Weights of a small masked image model.
Model: 40-pixel images, decoder width 256.
Training: nadamw at rate 0.0021, 18600 steps.
Data: trained on telescope images of galaxies (Galaxy Zoo DECaLS), 44167 training examples, 53.9 epochs.
Rows from block 5 of the encoder of a small masked image model, named by matrix and row number. Rows with one number belong to one neuron. Each number is 500 + 50 x the weight over its row's rms, rounded and kept within 0 to 999. All counts start at 0. Numbers have three digits each.
After each neuron's rows are labels from the 100 images, of 14976, where the neuron reaches its highest value: "strongest on" is what is common among them; "place" is the part of the image that holds the peak. Only what is clearly more common there than usual is listed. The data: telescope images of galaxies (Galaxy Zoo DECaLS). In brackets: how many of the 100, against the usual share in percent.
# fc1: MLP up (encoder.blocks.5.mlp.fc1.weight, 384x192), inputs 0-95
# fc2: MLP down (encoder.blocks.5.mlp.fc2.weight, 192x384, transposed), outputs 0-95

fc1.323:429416447442465452482576496454441519529514620481591599528460448447480590495496460553421549471515567488481482637492505479529491557476513463485464480508488493480474500503448454531529517537400549510496507467493581475427468469507483517550445428527499511569460425540460482531494559485489537535
fc2.323:517533561510551538526478350499471502509535465442435361425491609538598514512458485452528512496582489468488448446503511524455531501463538486502510512500521477552565432504584501480527443586429554506557469518450456574429529524473516499537486514474525461525640523502482519463518444560587512460
strongest on: edge-on disk: no (51 vs 24.7); spiral arms: yes (44 vs 18.8)
place: centre (56 vs 16)

fc1.356:504499621474553544488540576485450439505553467513563581474463531508546526536417499533525515543503588510536604486569514638482533512509482498512528474511472418507584543473511487592536510569488471460536557522531382525465499473459485463501454534403571534437405475530480505351542442557507482582
fc2.356:389509367416465436556517555560528552530514536455520509553612480486479443503444418413479558453511552472448460437468506420583499467474466534510544609432501497533495516508485451459520522567505519541432413569472592506613536574514547491542521546519486532552471586501562487599448593488415458468
strongest on: edge-on disk: yes (27 vs 5.2)
place: centre (37 vs 16)

fc1.274:468501550455489436413513493459442468514488522542547445475431495528439551535408533483515529521456508498453447467369602495499403448524444437394459487534527481554495472584472476500486583552459386468517542598519501456523474415608507581516459547425507467524465552493506495590590494538570525545
fc2.274:443491429452445494483430460546504442545477439496468550583574535537549589561481598545527565565464499554493564334538556470539517495547498539554549595555527555571466507567428421432511542587499478493563378579514568509520494543587527510502495536441467452436561563413528483461560456545461439444
strongest on: shape: featured or disk (62 vs 30.4); edge-on disk: no (50 vs 24.7); spiral winding: tight (27 vs 6.8)
place: top right (27 vs 9)

fc1.213:441476474527488576517442483477536522523540453543458456506552525597611462526556544527513558500506554444555537540532508565508605511529590528526519529485449483486489512492480418428502374465436491466523520520486515474442522541468433438484378565456427415491530614440479506414515462520489477527
fc2.213:430498465407424481484547460497429511498603506493510520522522472485522457554524507488516461517556485539515516441510522433520504448540369485515509497515527513487424458490499422574404491477515506538416544510481553477542447514478452501563455509595567561499442412500491469415500506459575507501
strongest on: edge-on disk: no (50 vs 24.7); spiral arms: yes (44 vs 18.8)
place: middle left (29 vs 12)

fc1.372:476502503510487503499558560555415405497489506489529511530479476444402512427364450527410487461418560400442381578513433430438537509452446493471470454529519506448469486506463502486513569508550581555438478498520508506560522487490518525461425494488509545452489540548532441513525523549597551542
fc2.372:489470482499483481490484483478541517490513527484500535509514520484518520519537514485529413478521507515524498504541519516526500542549523513509541540499518499419472540479493489494462474463577540534296487412485503473469504512453484461525519453529534474530500495458502446481483508481481475508
strongest on: shape: featured or disk (61 vs 30.4)
place: centre (40 vs 16)

fc1.197:517477512498522601575591464560396470518452484480562443539476488476451508398497465518449467444484393431543432506551453448461549463452455503509427410430537473520498535451508525568550471467482547512490538512502554626431493503479628486490494525500450512446438429539506503533478476492561521514
fc2.197:449368430416464493494420433493543539478569588458465532552578532436505546522499514436565452428541540521487484476502541507551497473576544420505499555534514470488420527515465465392465503444508543555397465511462481401576515544434491460509447525537488465575553553423394440503476528462487455473
strongest on: shape: featured or disk (64 vs 30.4)
place: centre (55 vs 16)

fc1.95:489516532413545521497581486456490425492579515568561565453438460504470608527516573535436412603515448537483509438522463512490467593506446446534497482475512452541514507506537568592541481567432567450507515460574608468497361509529508523620477456525509518543423326515515486510446509529498425521
fc2.95:510469432580536541554493519558528440535463508444395459456468440509565457522515456502528489527503533426475443554510479498431459458461515579425537476492459478501458443548501578442441460520471532515430538506459586550491596536495565524479582505592445524488529584494697573505513478549507550431
strongest on: edge-on disk: yes (51 vs 5.2); roundness: cigar-shaped (38 vs 8.1)
place: centre (98 vs 16)

fc1.234:472518536533444518497513575531452473491461580436593561545488492479432550505462501450408554477454552392476448596527469494458505596506463490481502492534534510450487545482495561509567558484587527580404504422487559477539509437482441568453454425427504510460552553473431393488444550564534556500
fc2.234:506491495501494501503482486496514507499506512498482530536521524486507513510522520511516439488509521511520488490544508529505512564528524496511526512509510517449486500511494497491489483480593519557286492379496506487476491513469486475495501463511534470511512485486473426470494506496487487518
strongest on: shape: featured or disk (67 vs 30.4); edge-on disk: no (65 vs 24.7); spiral arms: yes (57 vs 18.8)
place: centre (41 vs 16)

fc1.312:573491527557501601475442482552529574512462453539414530534565560491477466479506520519465507435505530445620460492588427521508555477502524506506494485498487629392534581502601524478496470480589543529477489397530493537547524568408476472359536409544458483487542476495421443411457521519485494539
fc2.312:511491498492493486493496497479514519501499537488502531522520521505503510521518517500511460497511507511501477498533512494515503562531515519502533519502504500464486501489491504495488506496623511569275488403492520496481503505461473487520505449516539476516494485486515422477495527505481489514
strongest on: shape: featured or disk (80 vs 30.4); edge-on disk: no (67 vs 24.7); spiral arms: yes (58 vs 18.8)
place: centre (73 vs 16)