config.toml
model = "masked image model"
dataset = "telescope images of galaxies (Galaxy Zoo DECaLS)"
norm_pix_loss = true
decoder_layers = 4
steps = 18600
decay_fraction = 0.4
Rows from block 3 of the encoder of a small masked image model, named by matrix and row number. Rows with one number belong to one neuron. Each number is 128 + 24 x the weight over its row's rms, rounded and kept within 0 to 255. All counts start at 0. Numbers have three digits each. After the name is the row's rms in percent of the matrix's.
Before each neuron's rows are labels from the 100 images, of 14976, where the neuron reaches its highest value: "responds to" is what is common among them. Only what is clearly more common there than usual is listed. The data: telescope images of galaxies (Galaxy Zoo DECaLS). In brackets: how many of the 100.
# fc1: MLP up (encoder.blocks.3.mlp.fc1.weight, 384x192), inputs 0-191
# fc2: MLP down (encoder.blocks.3.mlp.fc2.weight, 192x384, transposed), outputs 0-191

responds to: edge-on disk: no (51); shape: star or artifact (25)
fc1.294 121:172130176150133151131130110109134141135118148168150115113109160131132159128126148107112099152126106133147145138123119182134143124090132130095100090100100155129153116122149151152092082137106113096169221145154137114146108125135156157097139154156085102099123114149134162122125117140099121163106106118118134115119135128088162126143141132121109177140143125124078120109126108116114144073115111103141100111101113147109108132123116144157105180160142123112130093081120141204127171132124146100135104171157115120134105137152150129131128142155123135139133138184129163091107138091105151113
fc2.294 127:068136130128108094137136126150081087139122099087155101118144079125074105113114099112126174121125130097110136120143118134102114146116086124151125108133192115138139157125121139118113155154155130141132077148129160162120119147128138142154158113110143167107105147137139120130095118120127156134129158139160129143077130106179080065112121141130144076111081112163151151129135153123160114148148129123124174168094141111103140132130095097108129078087135158128123176164157145105148121138170130115114127132129133151131135093132131122153095114115123154122105118078121147148168141164108118135

responds to: edge-on disk: no (50); spiral winding: tight (28)
fc1.334 120:145132132127141122129107064147130148124110066113135086111168118135140102124130128122125085121132143185132124134124126128177109044125125107129104143134109117138141154138152092142104161122128149107146124147120184136128162155150138148126118152153143124109097119134124165173128107103139099092116095150157146122197124130136111104124142133137126134127124124073117120100142127147137145140162147075137090155191129105107131133162151133134104081139131132130141126123094076144122163104139136123120136103140148119119152152116123174158090146130170123106104133188120150133125127136176103173
fc2.334 117:120103124132150168166117099140089142130149149120136105119108100117073138088102089139129099096118095097132106155115105129127094104131108108111087104136145115108130128141149145136136142119188138133101130138127137137110126118135153160136053148135192156110129130134091143168141117118160151119117143097110112136133117141149118174127160145112142117128136115174157148101147127116143108132120124111125074175149107127139096112159177097103153110111132158104091148135142147104137138150183159132122092125113098127142131095151153118107197102100163139142084153112139138097170151123162160119

responds to: edge-on disk: no (50); spiral arms: yes (40)
fc1.319 138:170138150147156150143144084183119186161091146126132090098090062085156106088146101174145136128119137119163164085134146151125139089120143114117131087118121169140147113160173111142069095076113122120135150148126104145102133134144143113100144149131126165114117105158161151131141114096138131132130114141114120165115137121133172100132151156148133127154162101132098102098125156128131168127111160094142091118086134121093118122135122109131100151179144132125134132137115091121125102128104153151119091129152116124116125113105149152142130089152155112134107144173119144132118123090141170142
fc2.319 131:092124125159129114110099141120167106138133109151110157125170113132149189143169179137140145096124135131136118156144143126119101212115151116118143141121115123120151109141126118076125087107081117145097149099144151111152148174107127123138096098146131096119185122105118106110128104121128126123127148118139157111117148148146088112124115112155131151126137162148154117161147125140164129137115111145135182085127131083175104126119080125127133139126110124135153159111138101128130126088147025106142143145134130118131148122155109152096140154085127130103133105107123137135067137140104111159

responds to: edge-on disk: no (52)
fc1.25 106:116133132152131117063133124135141134129111060182134128149119184122138172141158190130113078144109112146142158124124131109131175068116122168113100153137115167123164136131131112135115123124131133096145146195152120136122116150158155117129143155109089076106135156136120143102102124128102111165132130136142141086113126124141166092123113146141109155124119189119143140107149131096124140157114121131129114076129110163142128112188083111169112144121123132114135097109122113166111109088097125088134153156153133135127115140122096120152122134128133166114180137130129137116108138132093170131
fc2.25 122:093141145122133117118162162133111099159129147146164138135115132163146152158153126120112117201136163116137135131123130135092172211120091116173138099116149127140152119110111153150216084134120114120115163135163121121104104087147115135187164093104137142122107136127068112071112123164126139148088125125091134128070112126136159129148139143135115132136107151162148134142155117148136141135147089132120136158079121138136108127154108128117132113102145111115094104152141146150125101167154131093122139150094113124143129100105124098100142087117152131136135127087120124126128137135109120105

responds to: shape: featured or disk (63); edge-on disk: no (58); spiral arms: yes (43)
fc1.211 128:169138165156128122122144156114166121148129103172140139107076123102145125113180149120112082149125150121167145154137136174109134123092129168093128142123111182134144095134145120137094083118109141110156186126138117103139139149127131096109136099175111100098126112153175176090126131088097135140136143129121130126128142128127156125151131160152141170146101160122134120165148145146127133130106143123114114102096135114137119131153093096156095187166108133134138114107120103142136132092119070133141105136158124132127104111138107138145119154122181133127178141152122147098078129100078166150
fc2.211 127:089128133120134099128153144124084144152149121121134117119128139114119104175137116153160160146142175114127157077111149117111146127147129078167164105137132139148147159143084127109160133116115103105150108141098111115140098103127105144143148115086129125163105141114126122093112157105134133164115147171131150154107159094152129099156118154182132086130148175140116132127110142116151165097133169141130150139093172099092173128095125124118119101105110138120116165164127116135103071142144155159155175091128139161118152137068087137110116082097115116103127104096120125135174122118128118147

responds to: shape: featured or disk (65); bar: no (31)
fc1.246 055:094129101140127127135164096161072093148120107124129156161152135128105158113115121139097129128111146096132128116109103088105154118132104094124109126150140161114120131142102096116090101085131154129105128163133126144130131139137153114138067134133112148120092090133160112112162127134139141191124079092099104131110091147103090140131109146098136141162120120130143178106170163105119103099130093154149119133137077104169163121167135106114139180139101144141086161113163167130115094128131114152120118142113139124168136105188156144158142136127129163075101117123138135119112132103095122152
fc2.246 085:116123127113127118128128119122150128114138116134114148140121132112143155151144152128142122119153134146130155125120153134139113124151130120114147133124131114097124115115126113118122123120168150127009147118111135115128132135104126102143133118134134123139132127106130071122105136107110115128111135146141130146143135118137138098000150103151113134131135157133101104145129121151152145132099158122148107115121149111121107149142116133145255134124146115139140123128107090155133127111118146142138128126132121133103115126113120134114140130128136117144142136142120112136104108126118121164

responds to: shape: featured or disk (60); edge-on disk: no (54); spiral arms: yes (39)
fc1.337 098:097097107106160148120136076162104132131118123151102094159140102124123193101134147147105128083109157127147117111146114116125121115124139092124108088121131132123126106153144067102119096115109130127124124153137165153143116180136140105104116155163125123121129097141130122127159112134132116211169089141127158115150149136114122066123072127122114157157145151125134137099130114136136120111106113088172116100152093090155117135144133111138132150129128143163093148113161112143120128110128110122118084146155146140148168134180168167116117149178102128103111085135131157115072131136109118150
fc2.337 093:106127117110131134135154117166118180115092158113138110146116141143171174131133123128106125153151151133124123120132123116124105136146133117122151114132152079151103139109152103148119135136097132120114111137135114163077156116145107107178147149074133145117109138121097151133132105127132132135117127103108129119104109175155186094141164119110118103134130135121155143049108075145132111152133126100135094151137112167147060143207127131117150115101175102125116114161134115110150112121086189144075128171111114116132128158129153127092172123157167126142108119109128110133133102160143141141

responds to: edge-on disk: no (51)
fc1.342 121:123119120125158101100089158132140174113099181154131111108135121153164140181142156150144110119117145119120109115146179119143106136153149117112112132150147108141128166115097138137113112113119138073147157174129119144077114085136153151177104121122133106180126174116101121113120161120057143143144152127113126085112115114099166106134159166180116090126132142150102102110129129106199111122180123136112114122175112141117147126109131153128094129095099155134152136139115128153141121160071111135135122121109172109106160115148124124122131167155135127121120124150112080120145142107132118109
fc2.342 134:132129145140147143169169139111122135136118114139128114106110133160126104110109133119121123101140078109140087128148122119102115142118107115097096116113113095121139134130143152144130139166145098136103143064137138185097120142115174120160102116097172102145080064144091120097148112116160178159114125135109137123120125104154148144104145136120113095140115123146129168092094131074165118153131146092119084111147129098085137128097120105123189138131106119119125140128138145087139131139166158153139116173127111129127067113145124119124155135134103125167095196135148114114167126133135120177

responds to: edge-on disk: no (51); shape: star or artifact (32)
fc1.335 105:135112164116125139122104092143135134133141115106143101110162147137152118154142144126159120110145067174169143062144197136177141150136149128147155146116142123155129119128142136122094113080122107123152133146125159135108110152149142107144143135104104127122158129115112134092145108078145092119072131174150144137172141088111139138127163141155113118127145084152105090130111161118107157184175167137146130110145135163103116105133112153145096117115182123126171164110092107128134131081134137097144108136131133118098082156094109126166123096149143113135132119173101124138133130131115122141
fc2.335 103:123146153146160136121134083133077110135144153102160114098141053164153106129115111180127113115136116136162126131125137114158115145137141138191115108121095134121176144135123110165158162151121111094164107166137140138112116108147163132142137126095117118106118152146077159112164101146163103134084072119135135130154130073140151163123119135115166145118147094133092140102100115119113146141138165128118132131139127150096162097132149148146113131130126088089129090123130142094123113131152163131127092145137093110125101122096091109102108072137098128125103109171140099123172143130149158110

responds to: shape: featured or disk (69); edge-on disk: no (59); spiral arms: yes (50)
fc1.352 118:201126169169184135135145118126119131143135110148154095102102118124110069090128103140106123131106119116153143143129106188100154130094110082123129103109125150131159158126164157145156079137098134092135160119133068133142093145130138139138116154142119157129112070168134159096123086111133151160132140121118114159110144101125140101154161139113115123152149070134142141117128161120111125116127123120145065141070124107147101156098112102116110140138145157134114146140142165084151100141149119188140100136146111105146119123136145139152111129098146139125136164124133150126138149109153122102
fc2.352 124:125124107136105114121100096117165105140119142137104169159162156143168154144143146121118132109155157126113141107151130099138101139123176162153148168131116130106131119137109106105154120133147124156024111101130149102119154144097133105103144112153161109120161156128163082152124129126110119112128126126135129114165124151108106111052126120132112167143101129109101109175128132170142118149095126126101161122148150101116138159143082131159200152153109127138130126086112069167126146097113105093141137117101136128141116104126109109129157156147107132116132100141134149157100114106100126168

responds to: shape: featured or disk (64); edge-on disk: no (54); spiral arms: yes (45)
fc1.232 066:192140180137122110107108081088147128167162116168144137105147170149139050139131156073135105166145108152151149119090151157121131131101156182134149128124114156144164091096140126118115128128103156109157155149182131120116138165150117103116141132113101123097142136150112160101134131088119105117103170143124130099131146094134145140135114130133125134129124117104110127156162155185100142115160146140089124122127171134154122131138111106146095126122140147128149149109155058129135134072107126108147116136153103124127093131103100156160156130121166127137156127157117144104149126125105138144
fc2.232 058:093142153146157133141136171149114039109109139105154098109109087163145123104108108123108131132111120101109093189099118138109107154119099137106103112111087117096144118135134141143153102141131131125132155143157125138126151085141136151130088147113166142123116173142123139147161109158160148118124158092096115093093085152140136177154165159118129109112087097151145145125183135094146103161157099119106144161108107149154140109142145121108118108118078132113096099133156149099148135155162124092112117141095111118161155114161142091135124133116131150116123146096153144125154149134143128088

responds to: shape: featured or disk (65); edge-on disk: no (61); spiral arms: yes (48)
fc1.111 101:091091096103131141134154079150089142147137117146118101162142167126101160122127131134107117087124160108156127090119113132125134110122131072100098098133125122118126126135135068118114111121111138113141120173139146157111108178137130111160089135125142131114119089147109126121155136136128115213154104131109152135154169122136144071132076128119119155168132177121135158072129125116134118090111119111150085111157090099139125145156143110144132149118100144138069144127166119147113132126135143151137080148153132149154160139169144155109157136166127137114115105134144155078128134126109108166
fc2.111 104:071124116116145128139140104161106135113104140107125116140106094156161172125130111121112084094158163123127135117114129100125088110137119119131159114122145060133121140108156100145112136130102148111096107159122146169089148137130113102170148157107172158133129138119122143143131106122139134146140125119118124133131120173158158083132171102120125103140143130133130134080145076196125108145138149086141085119132114130158086142191129113098162120087167114120118155138132093126146113123070178152100116161110104124130141162133159158113165114152151124136096092117135126135124092154138146166

responds to: edge-on disk: no (50); shape: star or artifact (25)
fc1.213 084:153127153137121108078116140127138147124117081156157130119108201130129124137144165131136081140093113137137141114102190166143156076118133130090117145129097121144146109140136130137121119108126105096158179199150079119089104121175133159138120144102109111109103154128127157124142125094106099129119147128133177110148098135123166110125147160135107140126128126133131108123142143146113133148171148138121080129138127176149114113146136145159099119108129113106149098137098137144139142087094183118122156162131145116102113156096087110156167136149173148095168152153113118114130116113142165110
fc2.213 076:129146168141137129140139159119138093110120152146156106117094132134114134122115101109106060159105145107110070160092124132092140161117107138092114109100155110112140139126119175146200128122118123107143193130163141115125134105143150144128157124112120129127088148135107116134125129179139150154090165107105128101077111135142152175182146153115124124124121111162139137118121139098088111124146095144122145088094104148149138107117134127100072105115140119117110112157156152112139129170127132087117144144083128124153148117140145094108092173101137141101149128099148144109150158135134113073

responds to: shape: featured or disk (61); edge-on disk: no (52); spiral arms: yes (43)
fc1.292 099:128129116098122122091134153116128140131136137215089150151115163137111127130122116115104144140135150119117113098133118130095094159103103110087091124168160122135123095116139117111131119166064106150128173146148118149129103126153109131126090128155170143152109123154139138135129143126124145148147166133100152116139145152123127097182133125135089128131133157153154148133162084121181113069126100128115104139153116123131133179134133133089128112115115138123108113125162155150115129192115150142114112125133137127142132114131152138113188148134114109121164115097125169033131139119076118106
fc2.292 093:093104094112118119132135158154146107103095150108147140137141127152160170109148146131099121122118094112151135200157116099107144115124137178093116125136109121094084108109101135126091145135154206091132119137133167142103128129127180115169159135118104127134087172129131121128127115139142142104127153129123106104094086152114141153096147154099150117147110117117150145121151133112125092192145083124112159108138089147179154140157121118124173126106106139126119132110145151094133124151105119109090138131065131119148123134168125115161094161123127150148108143099175126148136138137151152105

responds to: shape: featured or disk (61); edge-on disk: no (57); spiral arms: yes (44)
fc1.175 108:173156151122124090122154151148118115128117120108174133055060089098118097112122103116138111145111168113130165138108137179109153137113086125118162116102160107147127107118130128122133093102101151131135154142096116121148111126173094118145085102143144132115100100156164142116098133062129129111122147149112151199132163126154125115146144111114134112140152125151120120122127142116142142070155173142141135143124149102153111140116139087099115124107123127135147177161149116126090147164125139135148108120127106113100128127065142146177124102130174128125155142134108165089133124148125141141
fc2.175 120:128119121135121154125135072127107131119114089102114106154192176147140145128099124134123156111148129146117132133122104107113133105107189133134120167150133138100153152136131087098110151168190123127118105128087162183108160154124176125133118155097132117110143147180122129176134100172136110132111113153182142133146112147134117096114103131126128117139102106107113164132109144143108126167090146082124159151114163113106117114121087115164158106114105119135146106123116129130152111090134162091077159160107108122125107175134108074140131131118118131115102124145162169142123131122125110083

responds to: shape: featured or disk (62); edge-on disk: yes (25)
fc1.346 086:183114169156144147166126105110120145182121106112153087109115120122114101122114108130168134157126092095133114135081140142112135157118157118148131089146122101148151081109150119131120119132090149121175132126159112164103137158177131128132122099078151132093122123086126122101136111137135101101137164134095130129116137088195139111138131131129138084123143112178123163090081139108092148137107146103106126132102147144126141131129119108130101102134124112096122122200160172103134110083126192111100117150133097112129105134082095123120134110135132127130109139094123121144178119134150124135
fc2.346 101:117138122112136126102163124137122113089125129106133155109126132149108151143148162094095142113110123124090149118217130131138180098118130120091107158107121127127155133108159149165085124089123117103085098128139156108110106079114132140193152148166108116122137116141084140199109140144097141128125135122122133099122104173120150144157157129124096138122076116117143119138135131129108060131166102141121088100141098157130106141153155150136131134116154151139120102126118125130129125131128122119134122161174146142134161060157142099141143161156148173122133138122144158114110139122109123070

responds to: edge-on disk: no (53); spiral arms: yes (44)
fc1.227 062:150091111119107125128151135148082104150135140134137142169106121103102113089130098159099131119083146090102119141142111099109125137147113136110112103166159135110106155158107143113191123114121118127113129114139137129142096095122135144051128145168142148142128124139130120136142118132160161108177096092107162134155103142105077188152099125099131150157103109137129161147137121126122096141138093153136137126153098117128137139106141112106136163173114156149101122118145149130128129157179066130143089125093150122173142081149153120151120147169117151081155125103150123129123143075117115097
fc2.227 065:137130147141143125123091160123159166136140110152125140127158159124144116137141151136147092122130127158140117102123138154140118118144150113119158142103119120094118139129127143108118128138199140154050150108133127112151137150096129140125145147129115115148140126100139062130110131110085116120109137148141134101116166118146132126017126093159105129106143139120120107126110113122125159099093132132123105093147160102131114160110109132126255108121114124118142135122115107120121121107107115144126162138136128126112110166111115159111114149098107106131142132125118111123139108127155156158

responds to: edge-on disk: yes (44); roundness: cigar-shaped (31)
fc1.344 092:070080097106120134113144094115123081172142106140130157140103126108091203147136154143112104127105127100113103155132127133103152181120126090177121117135122110122116146130123120119191113145095108138132126132148112106091102135116105144161104095147120079152149095138114125149139157155131132157146123104103164142140166145129135119143097111131121146147121195129180146141133106127131123149130094180139129136151097143132121167101152130129134163124108112124084109143170145125101148125145080130136135139130140149156173144130115102123156157139121134100153122115140157122102151101092060131
fc2.344 079:134145153152174123124136136152135126110107105112129119087124143170174102105153119113096090138113092131116104120142101102124117139098144149125143137079118083117154133109154149143099129134099172115100092118128164156098139146124145133167174110104160131137182132118122156155102116134126101133139128091133110083130156136149131145114168082122112103102119087123171135087125156113098102180101139155125098071148119115150121158173102114128198141132160114136147126118133095110120120118060146111132109154146108136128122129120133178120165123118119156133130125129148153142133109174109126177

responds to: shape: featured or disk (62); edge-on disk: no (54); spiral arms: yes (44)
fc1.113 128:157138140108152167148158137126098136131122173099114120127124103114129131134108080154126186096153121148122153104126129131148146142120128103147131091154137147142133132102165129153067108143126174106140148105114153148127111120146144119129124180112136159173083100153148128126114093136138105127117094154095087152129120151106187146153158125123099104145186094127081127073122134127103165065099147133162120111109114144079140133116166142105107140165173137124137124106113131122140117152114165141119144115125123106109104106121167139140108091141146084155076150143116151116144116108163157131
fc2.113 133:114119127115147112149115110132093106137104123126136088127123098113077141136102082119155180127123159098126095125106121137090127153141092077108124088117139106127153121119105122131178137146167127117144118150118131137158087164150172168152108097135119137143145121111117097132116167119154158140142141154121168155077153087156110068145116121130132071145164166166135136120131110144125142075143127102164132166077122101102114143111130128105118086119148140112107163168146167127143124135161130175143121117127108139134179131171131173144120117116139102127110104097140116120180123140129136127

responds to: shape: featured or disk (65); edge-on disk: no (53); spiral arms: yes (47)
fc1.347 054:105105106134124131125138067139095098163155093144112115149157165129110169132118118161115123106100152107137111121129115117108164131133112095115123103187152181127123143143089114123137131123117120145122122131150124147124109161120134127161087127137127157117131113124133107112187120139145120203138103091103146135112119125131080103153072126102135137146122164141138161067134136116103107135104102129133105143149089145149117138148115119130127159143091129118070153144151148096092081126135137168120098182108122140166162113182156153123139153129119145070087120115138142129142136094113146121
fc2.347 082:114122131109131109115124131115147139125134117145128131121110117106135149136146139131148095113143148139125160110125143139125101116148133124127144125118132110090119128127125117115119116121181138146009134124112144116124128132117117108144150126144135109136128112109140070130120133108114126142132126143139132145143139135132138087000139094151121138140128165125109111133132116156145138117108148123147102130126146098128119154140117123131255131131136126153136132116114087154115133114112131145150139121136131143107122132117120132100137127140144113140131135145125114127104108124126130166

responds to: shape: featured or disk (61); edge-on disk: no (50)
fc1.1 098:160153188117107097089126153086152120163150065157154131110102139125127100142124159078119082166137103177131157121084145147106120153104116185149141166123111134132159093099145133125107122145117151096155155148192137119119142165147114110106131129096125100084135117138120155082140123118128108131115156127144131103142154128138153130139120134131128140111106141106142140166160128136100137147141136157103132092126139157158130128138103126137108126119155128114149119115143117159116163090088135109149119151153110123125086156098107149154153135128197128125206133139131143102120137145079121146
fc2.1 085:070154142144135126130140160128111058139123122103159109123133103173108116109108105126102143158094140096125066187115122102118165161112089119126103128099107133134156134137120142153191104146138121113113125134157143132128114125164144152148109133096145131130110163137111142116144115173142130114093133113107129106070087126138120186085147168113123121122080112163178148123146124094112123144158112144116140148107102141136101109146123136128189123120132125115086103133149166110155126146197114102124135142106119130149159103143124096112083133111129149095134129093128142137153137140123138090

responds to: shape: featured or disk (65); edge-on disk: no (57); spiral arms: yes (43)
fc1.362 113:147126095101103138133133100161140129120130125141120131169100074064106152098158115144129148135068145117114122106145140100155145104138107077120089126143151145135094114144149105142104112052110147128083170141121161112146114163143116162108132147158134135124124097123143112156102149131134126119158120123119179141163133166124126102129117131128122146140139166162155102132136141133153118085134116129148078121106085110107141120113130113109136159137144109130148141145128137188094140148150103133132122108184182128107189093143164127181152123133145126083146116144115166117106136119115152147
fc2.362 116:164105123101095136105158138113130145118114081113119076133130155142114131108146148123101151110113084148126124115120105088132146136123116131149113152138153105137082101123135090128129125147145138128114129108122092142108154156153087130160150162114168107114139149134079166130126097138155123151150145111116113099133150202147150102133092118123102125122107108111166135107134115093099110182102100063122120166151122143173133141171112122100152097127158133131136115126136130125128138101138182108134170139151148143137109173100143115109156121181175119132134150088127140152110119128170105196

responds to: shape: featured or disk (62); spiral arms: yes (41)
fc1.117 064:110113120152136132150138066154093108152124101130137113171135126153117165104137125136118114115118129108155126137104115120114158101127120085117123114142143148131139143132141091130084099073121155107129137157153133164105129180128155119159062138129123134112119073122134119109154098128131127216116113102108110144116101128152099123145112136112132129145135136135149166076133158100122116092115112140127075106110095137157123119172136091116125158115101138128096170145154152087123103119152130165127095177148123119143128100192169160162143140107129163094074130124128147118139134117109133141
fc2.117 090:118125130109135110118123123123138134124145130138118145129117116116143152147133147130142113114145154150120154118126144130136102117153136111124144133131128107096125115127122115117123124126186135136007132121121136116138129132110111112139140120135138109137128117114126068130116136113109125134126119149142138145165143124124128101000134103147123138131127151131107109145132108160155133119114145123149108126135150097120127147139131128139255134124133118139133131120113091155130143114111134144140126125120123141108122133111119136107143135138140106145126119146123116125105112122122125175

responds to: edge-on disk: no (57); spiral arms: yes (50); bulge size: small (32)
fc1.367 124:152094167140094120110149171112135135157109092158151074136074093126098120087128155126102127121071102126126130184107135107105147128106068121121101132123139120134121133154134120121148117140095082133132161170157078134161092139140142155089125137116118091138120114141106141106114110092149167162143139120159164138110158120118155132157094149120119162134119106154170146176106095096151125144145107144153122115111102139142093152125120114131117134117149128145120114113145167109136174103188120150154112125141147152148153146167139107133095143162143140129188140107122143117106163116091127125
fc2.367 141:152156118150125123153127113136121130150112146101112149133141141177176094164125104122114092178119129111124139118129114130116083168121154151090121127179123143117139131113105146129100151137089147115132080142128112138073158146138169182140132137124168163112171166141174152129145140147116157050129116111094106133106116120129122126146179124122136105130085109111100144127151152159143108143149127086078113143096145136100135135164146128129093126157083124087109138112114100141149135142107127120093102121090115107152100098137146132141157112101107132151085148163170137142164141112108132153

responds to: shape: featured or disk (62); edge-on disk: no (58); spiral arms: yes (43)
fc1.168 133:165144182168161144139138128133116143141110132152149090120092092123119118095114104130110177138125096114140167100121102171090156125091123094123123090116133180129181148096149134152111108139116129088135117126140034154127095133126166148088153157096090149117124094154148148112126108127136130163142132126119089135085122084129175097144149133125112120132148076140136152109112159129117148133107116107142101108045128127127127132119106098146112135145169149122108132130142165104152100133121143172136081141150095112138126130158160140137122107110127136141130146126129140134149139133126125101
fc2.168 139:141116123139107100105075123101170091123095139163123103147137126144104180119125152126135148121141159098106107151150130128122113167129128150151128139132138148133132123146114133110147104139150109165024130118131144110134122142113125149085101076149186101127138129123143068141130116122123145123155142119136155121126114126115094099048110137123106158144110126139131116182146110170159099121115106116107169169136143091117127149117086124133205124134116148155132123101147121153142165132150087108150116113119139135122120100185131100112140172137113123113124099117106129121124132128085126111

responds to: shape: featured or disk (61); bulge size: small (28)
fc1.133 081:085133191130165129121155126168095131145111145129154116156075096103106168079130108145132165121105130150133169064123142162120126142141102089107125084122157124149147156119154131144142131092114101126121155175149093140102103101151122137128095178086122145109108155118140119127159107120152124153158143118084109133111086162152176065156146143128133130137155133145152130100126116117141135130149132133146110124076102178149100125147157139095117104123170110108129082146111151128120117140146148175113092142110133119118145087119168123139138099138144126110122131116107131097139127112139111091
fc2.133 085:175109130117137130126104182128145125131140110130125126120126151129114091102124118143156102104110137114133092126135129100126105117137110163106147132127127127124103139150116163127147145134178118171006128096120123119138128133119136123105127135151160132150086120114143093113129134116131132129142158118130152137164152134124140148020091118121112136128135094129108110097112118141107134109117138130127104134154146119134110159101105137125255118125116115133134144122137111122117135119111146114127160139130147136113128160111119122087113161156123120107143118128107133145142104132131140141

responds to: edge-on disk: no (54); spiral arms: yes (41)
fc1.56 135:170153102148115145149118120103139154177130151146107138111148185144137082153134093108131118123135100114146118083139120121131131127106177153115104114158099196132152143129098127154127133144123121080144124130146131161090122143133203126123186137084088121153158164143127147123133131115139132080143142143116110090129161087112176153128125142127101125157118128127105132078109134152117129069143155110112088080092139103103123124145116127151117177172122157117126157118116099100138125105095106172177129107125113124127131120134112145132124114135104127146100125129131129134169112090119153162
fc2.56 136:101143127145116158150148143137118168159105163142127113127098142131123144104093095113124095163103132107105099117104116140113101145112111147113088118145135132105147161130122146153142127130141129153095124141149130095101154103136134154144042114069174152115086141148118128158120122137154146090120134095097129122133122134151159137103151125111128130155128154141155145081104120102160112127140150107108085156144100149124068106148140122113147134142083130092117114160141131167136161145171161150123107129111123104146139084125155094097207096122093145138105154144146143085168161128145118109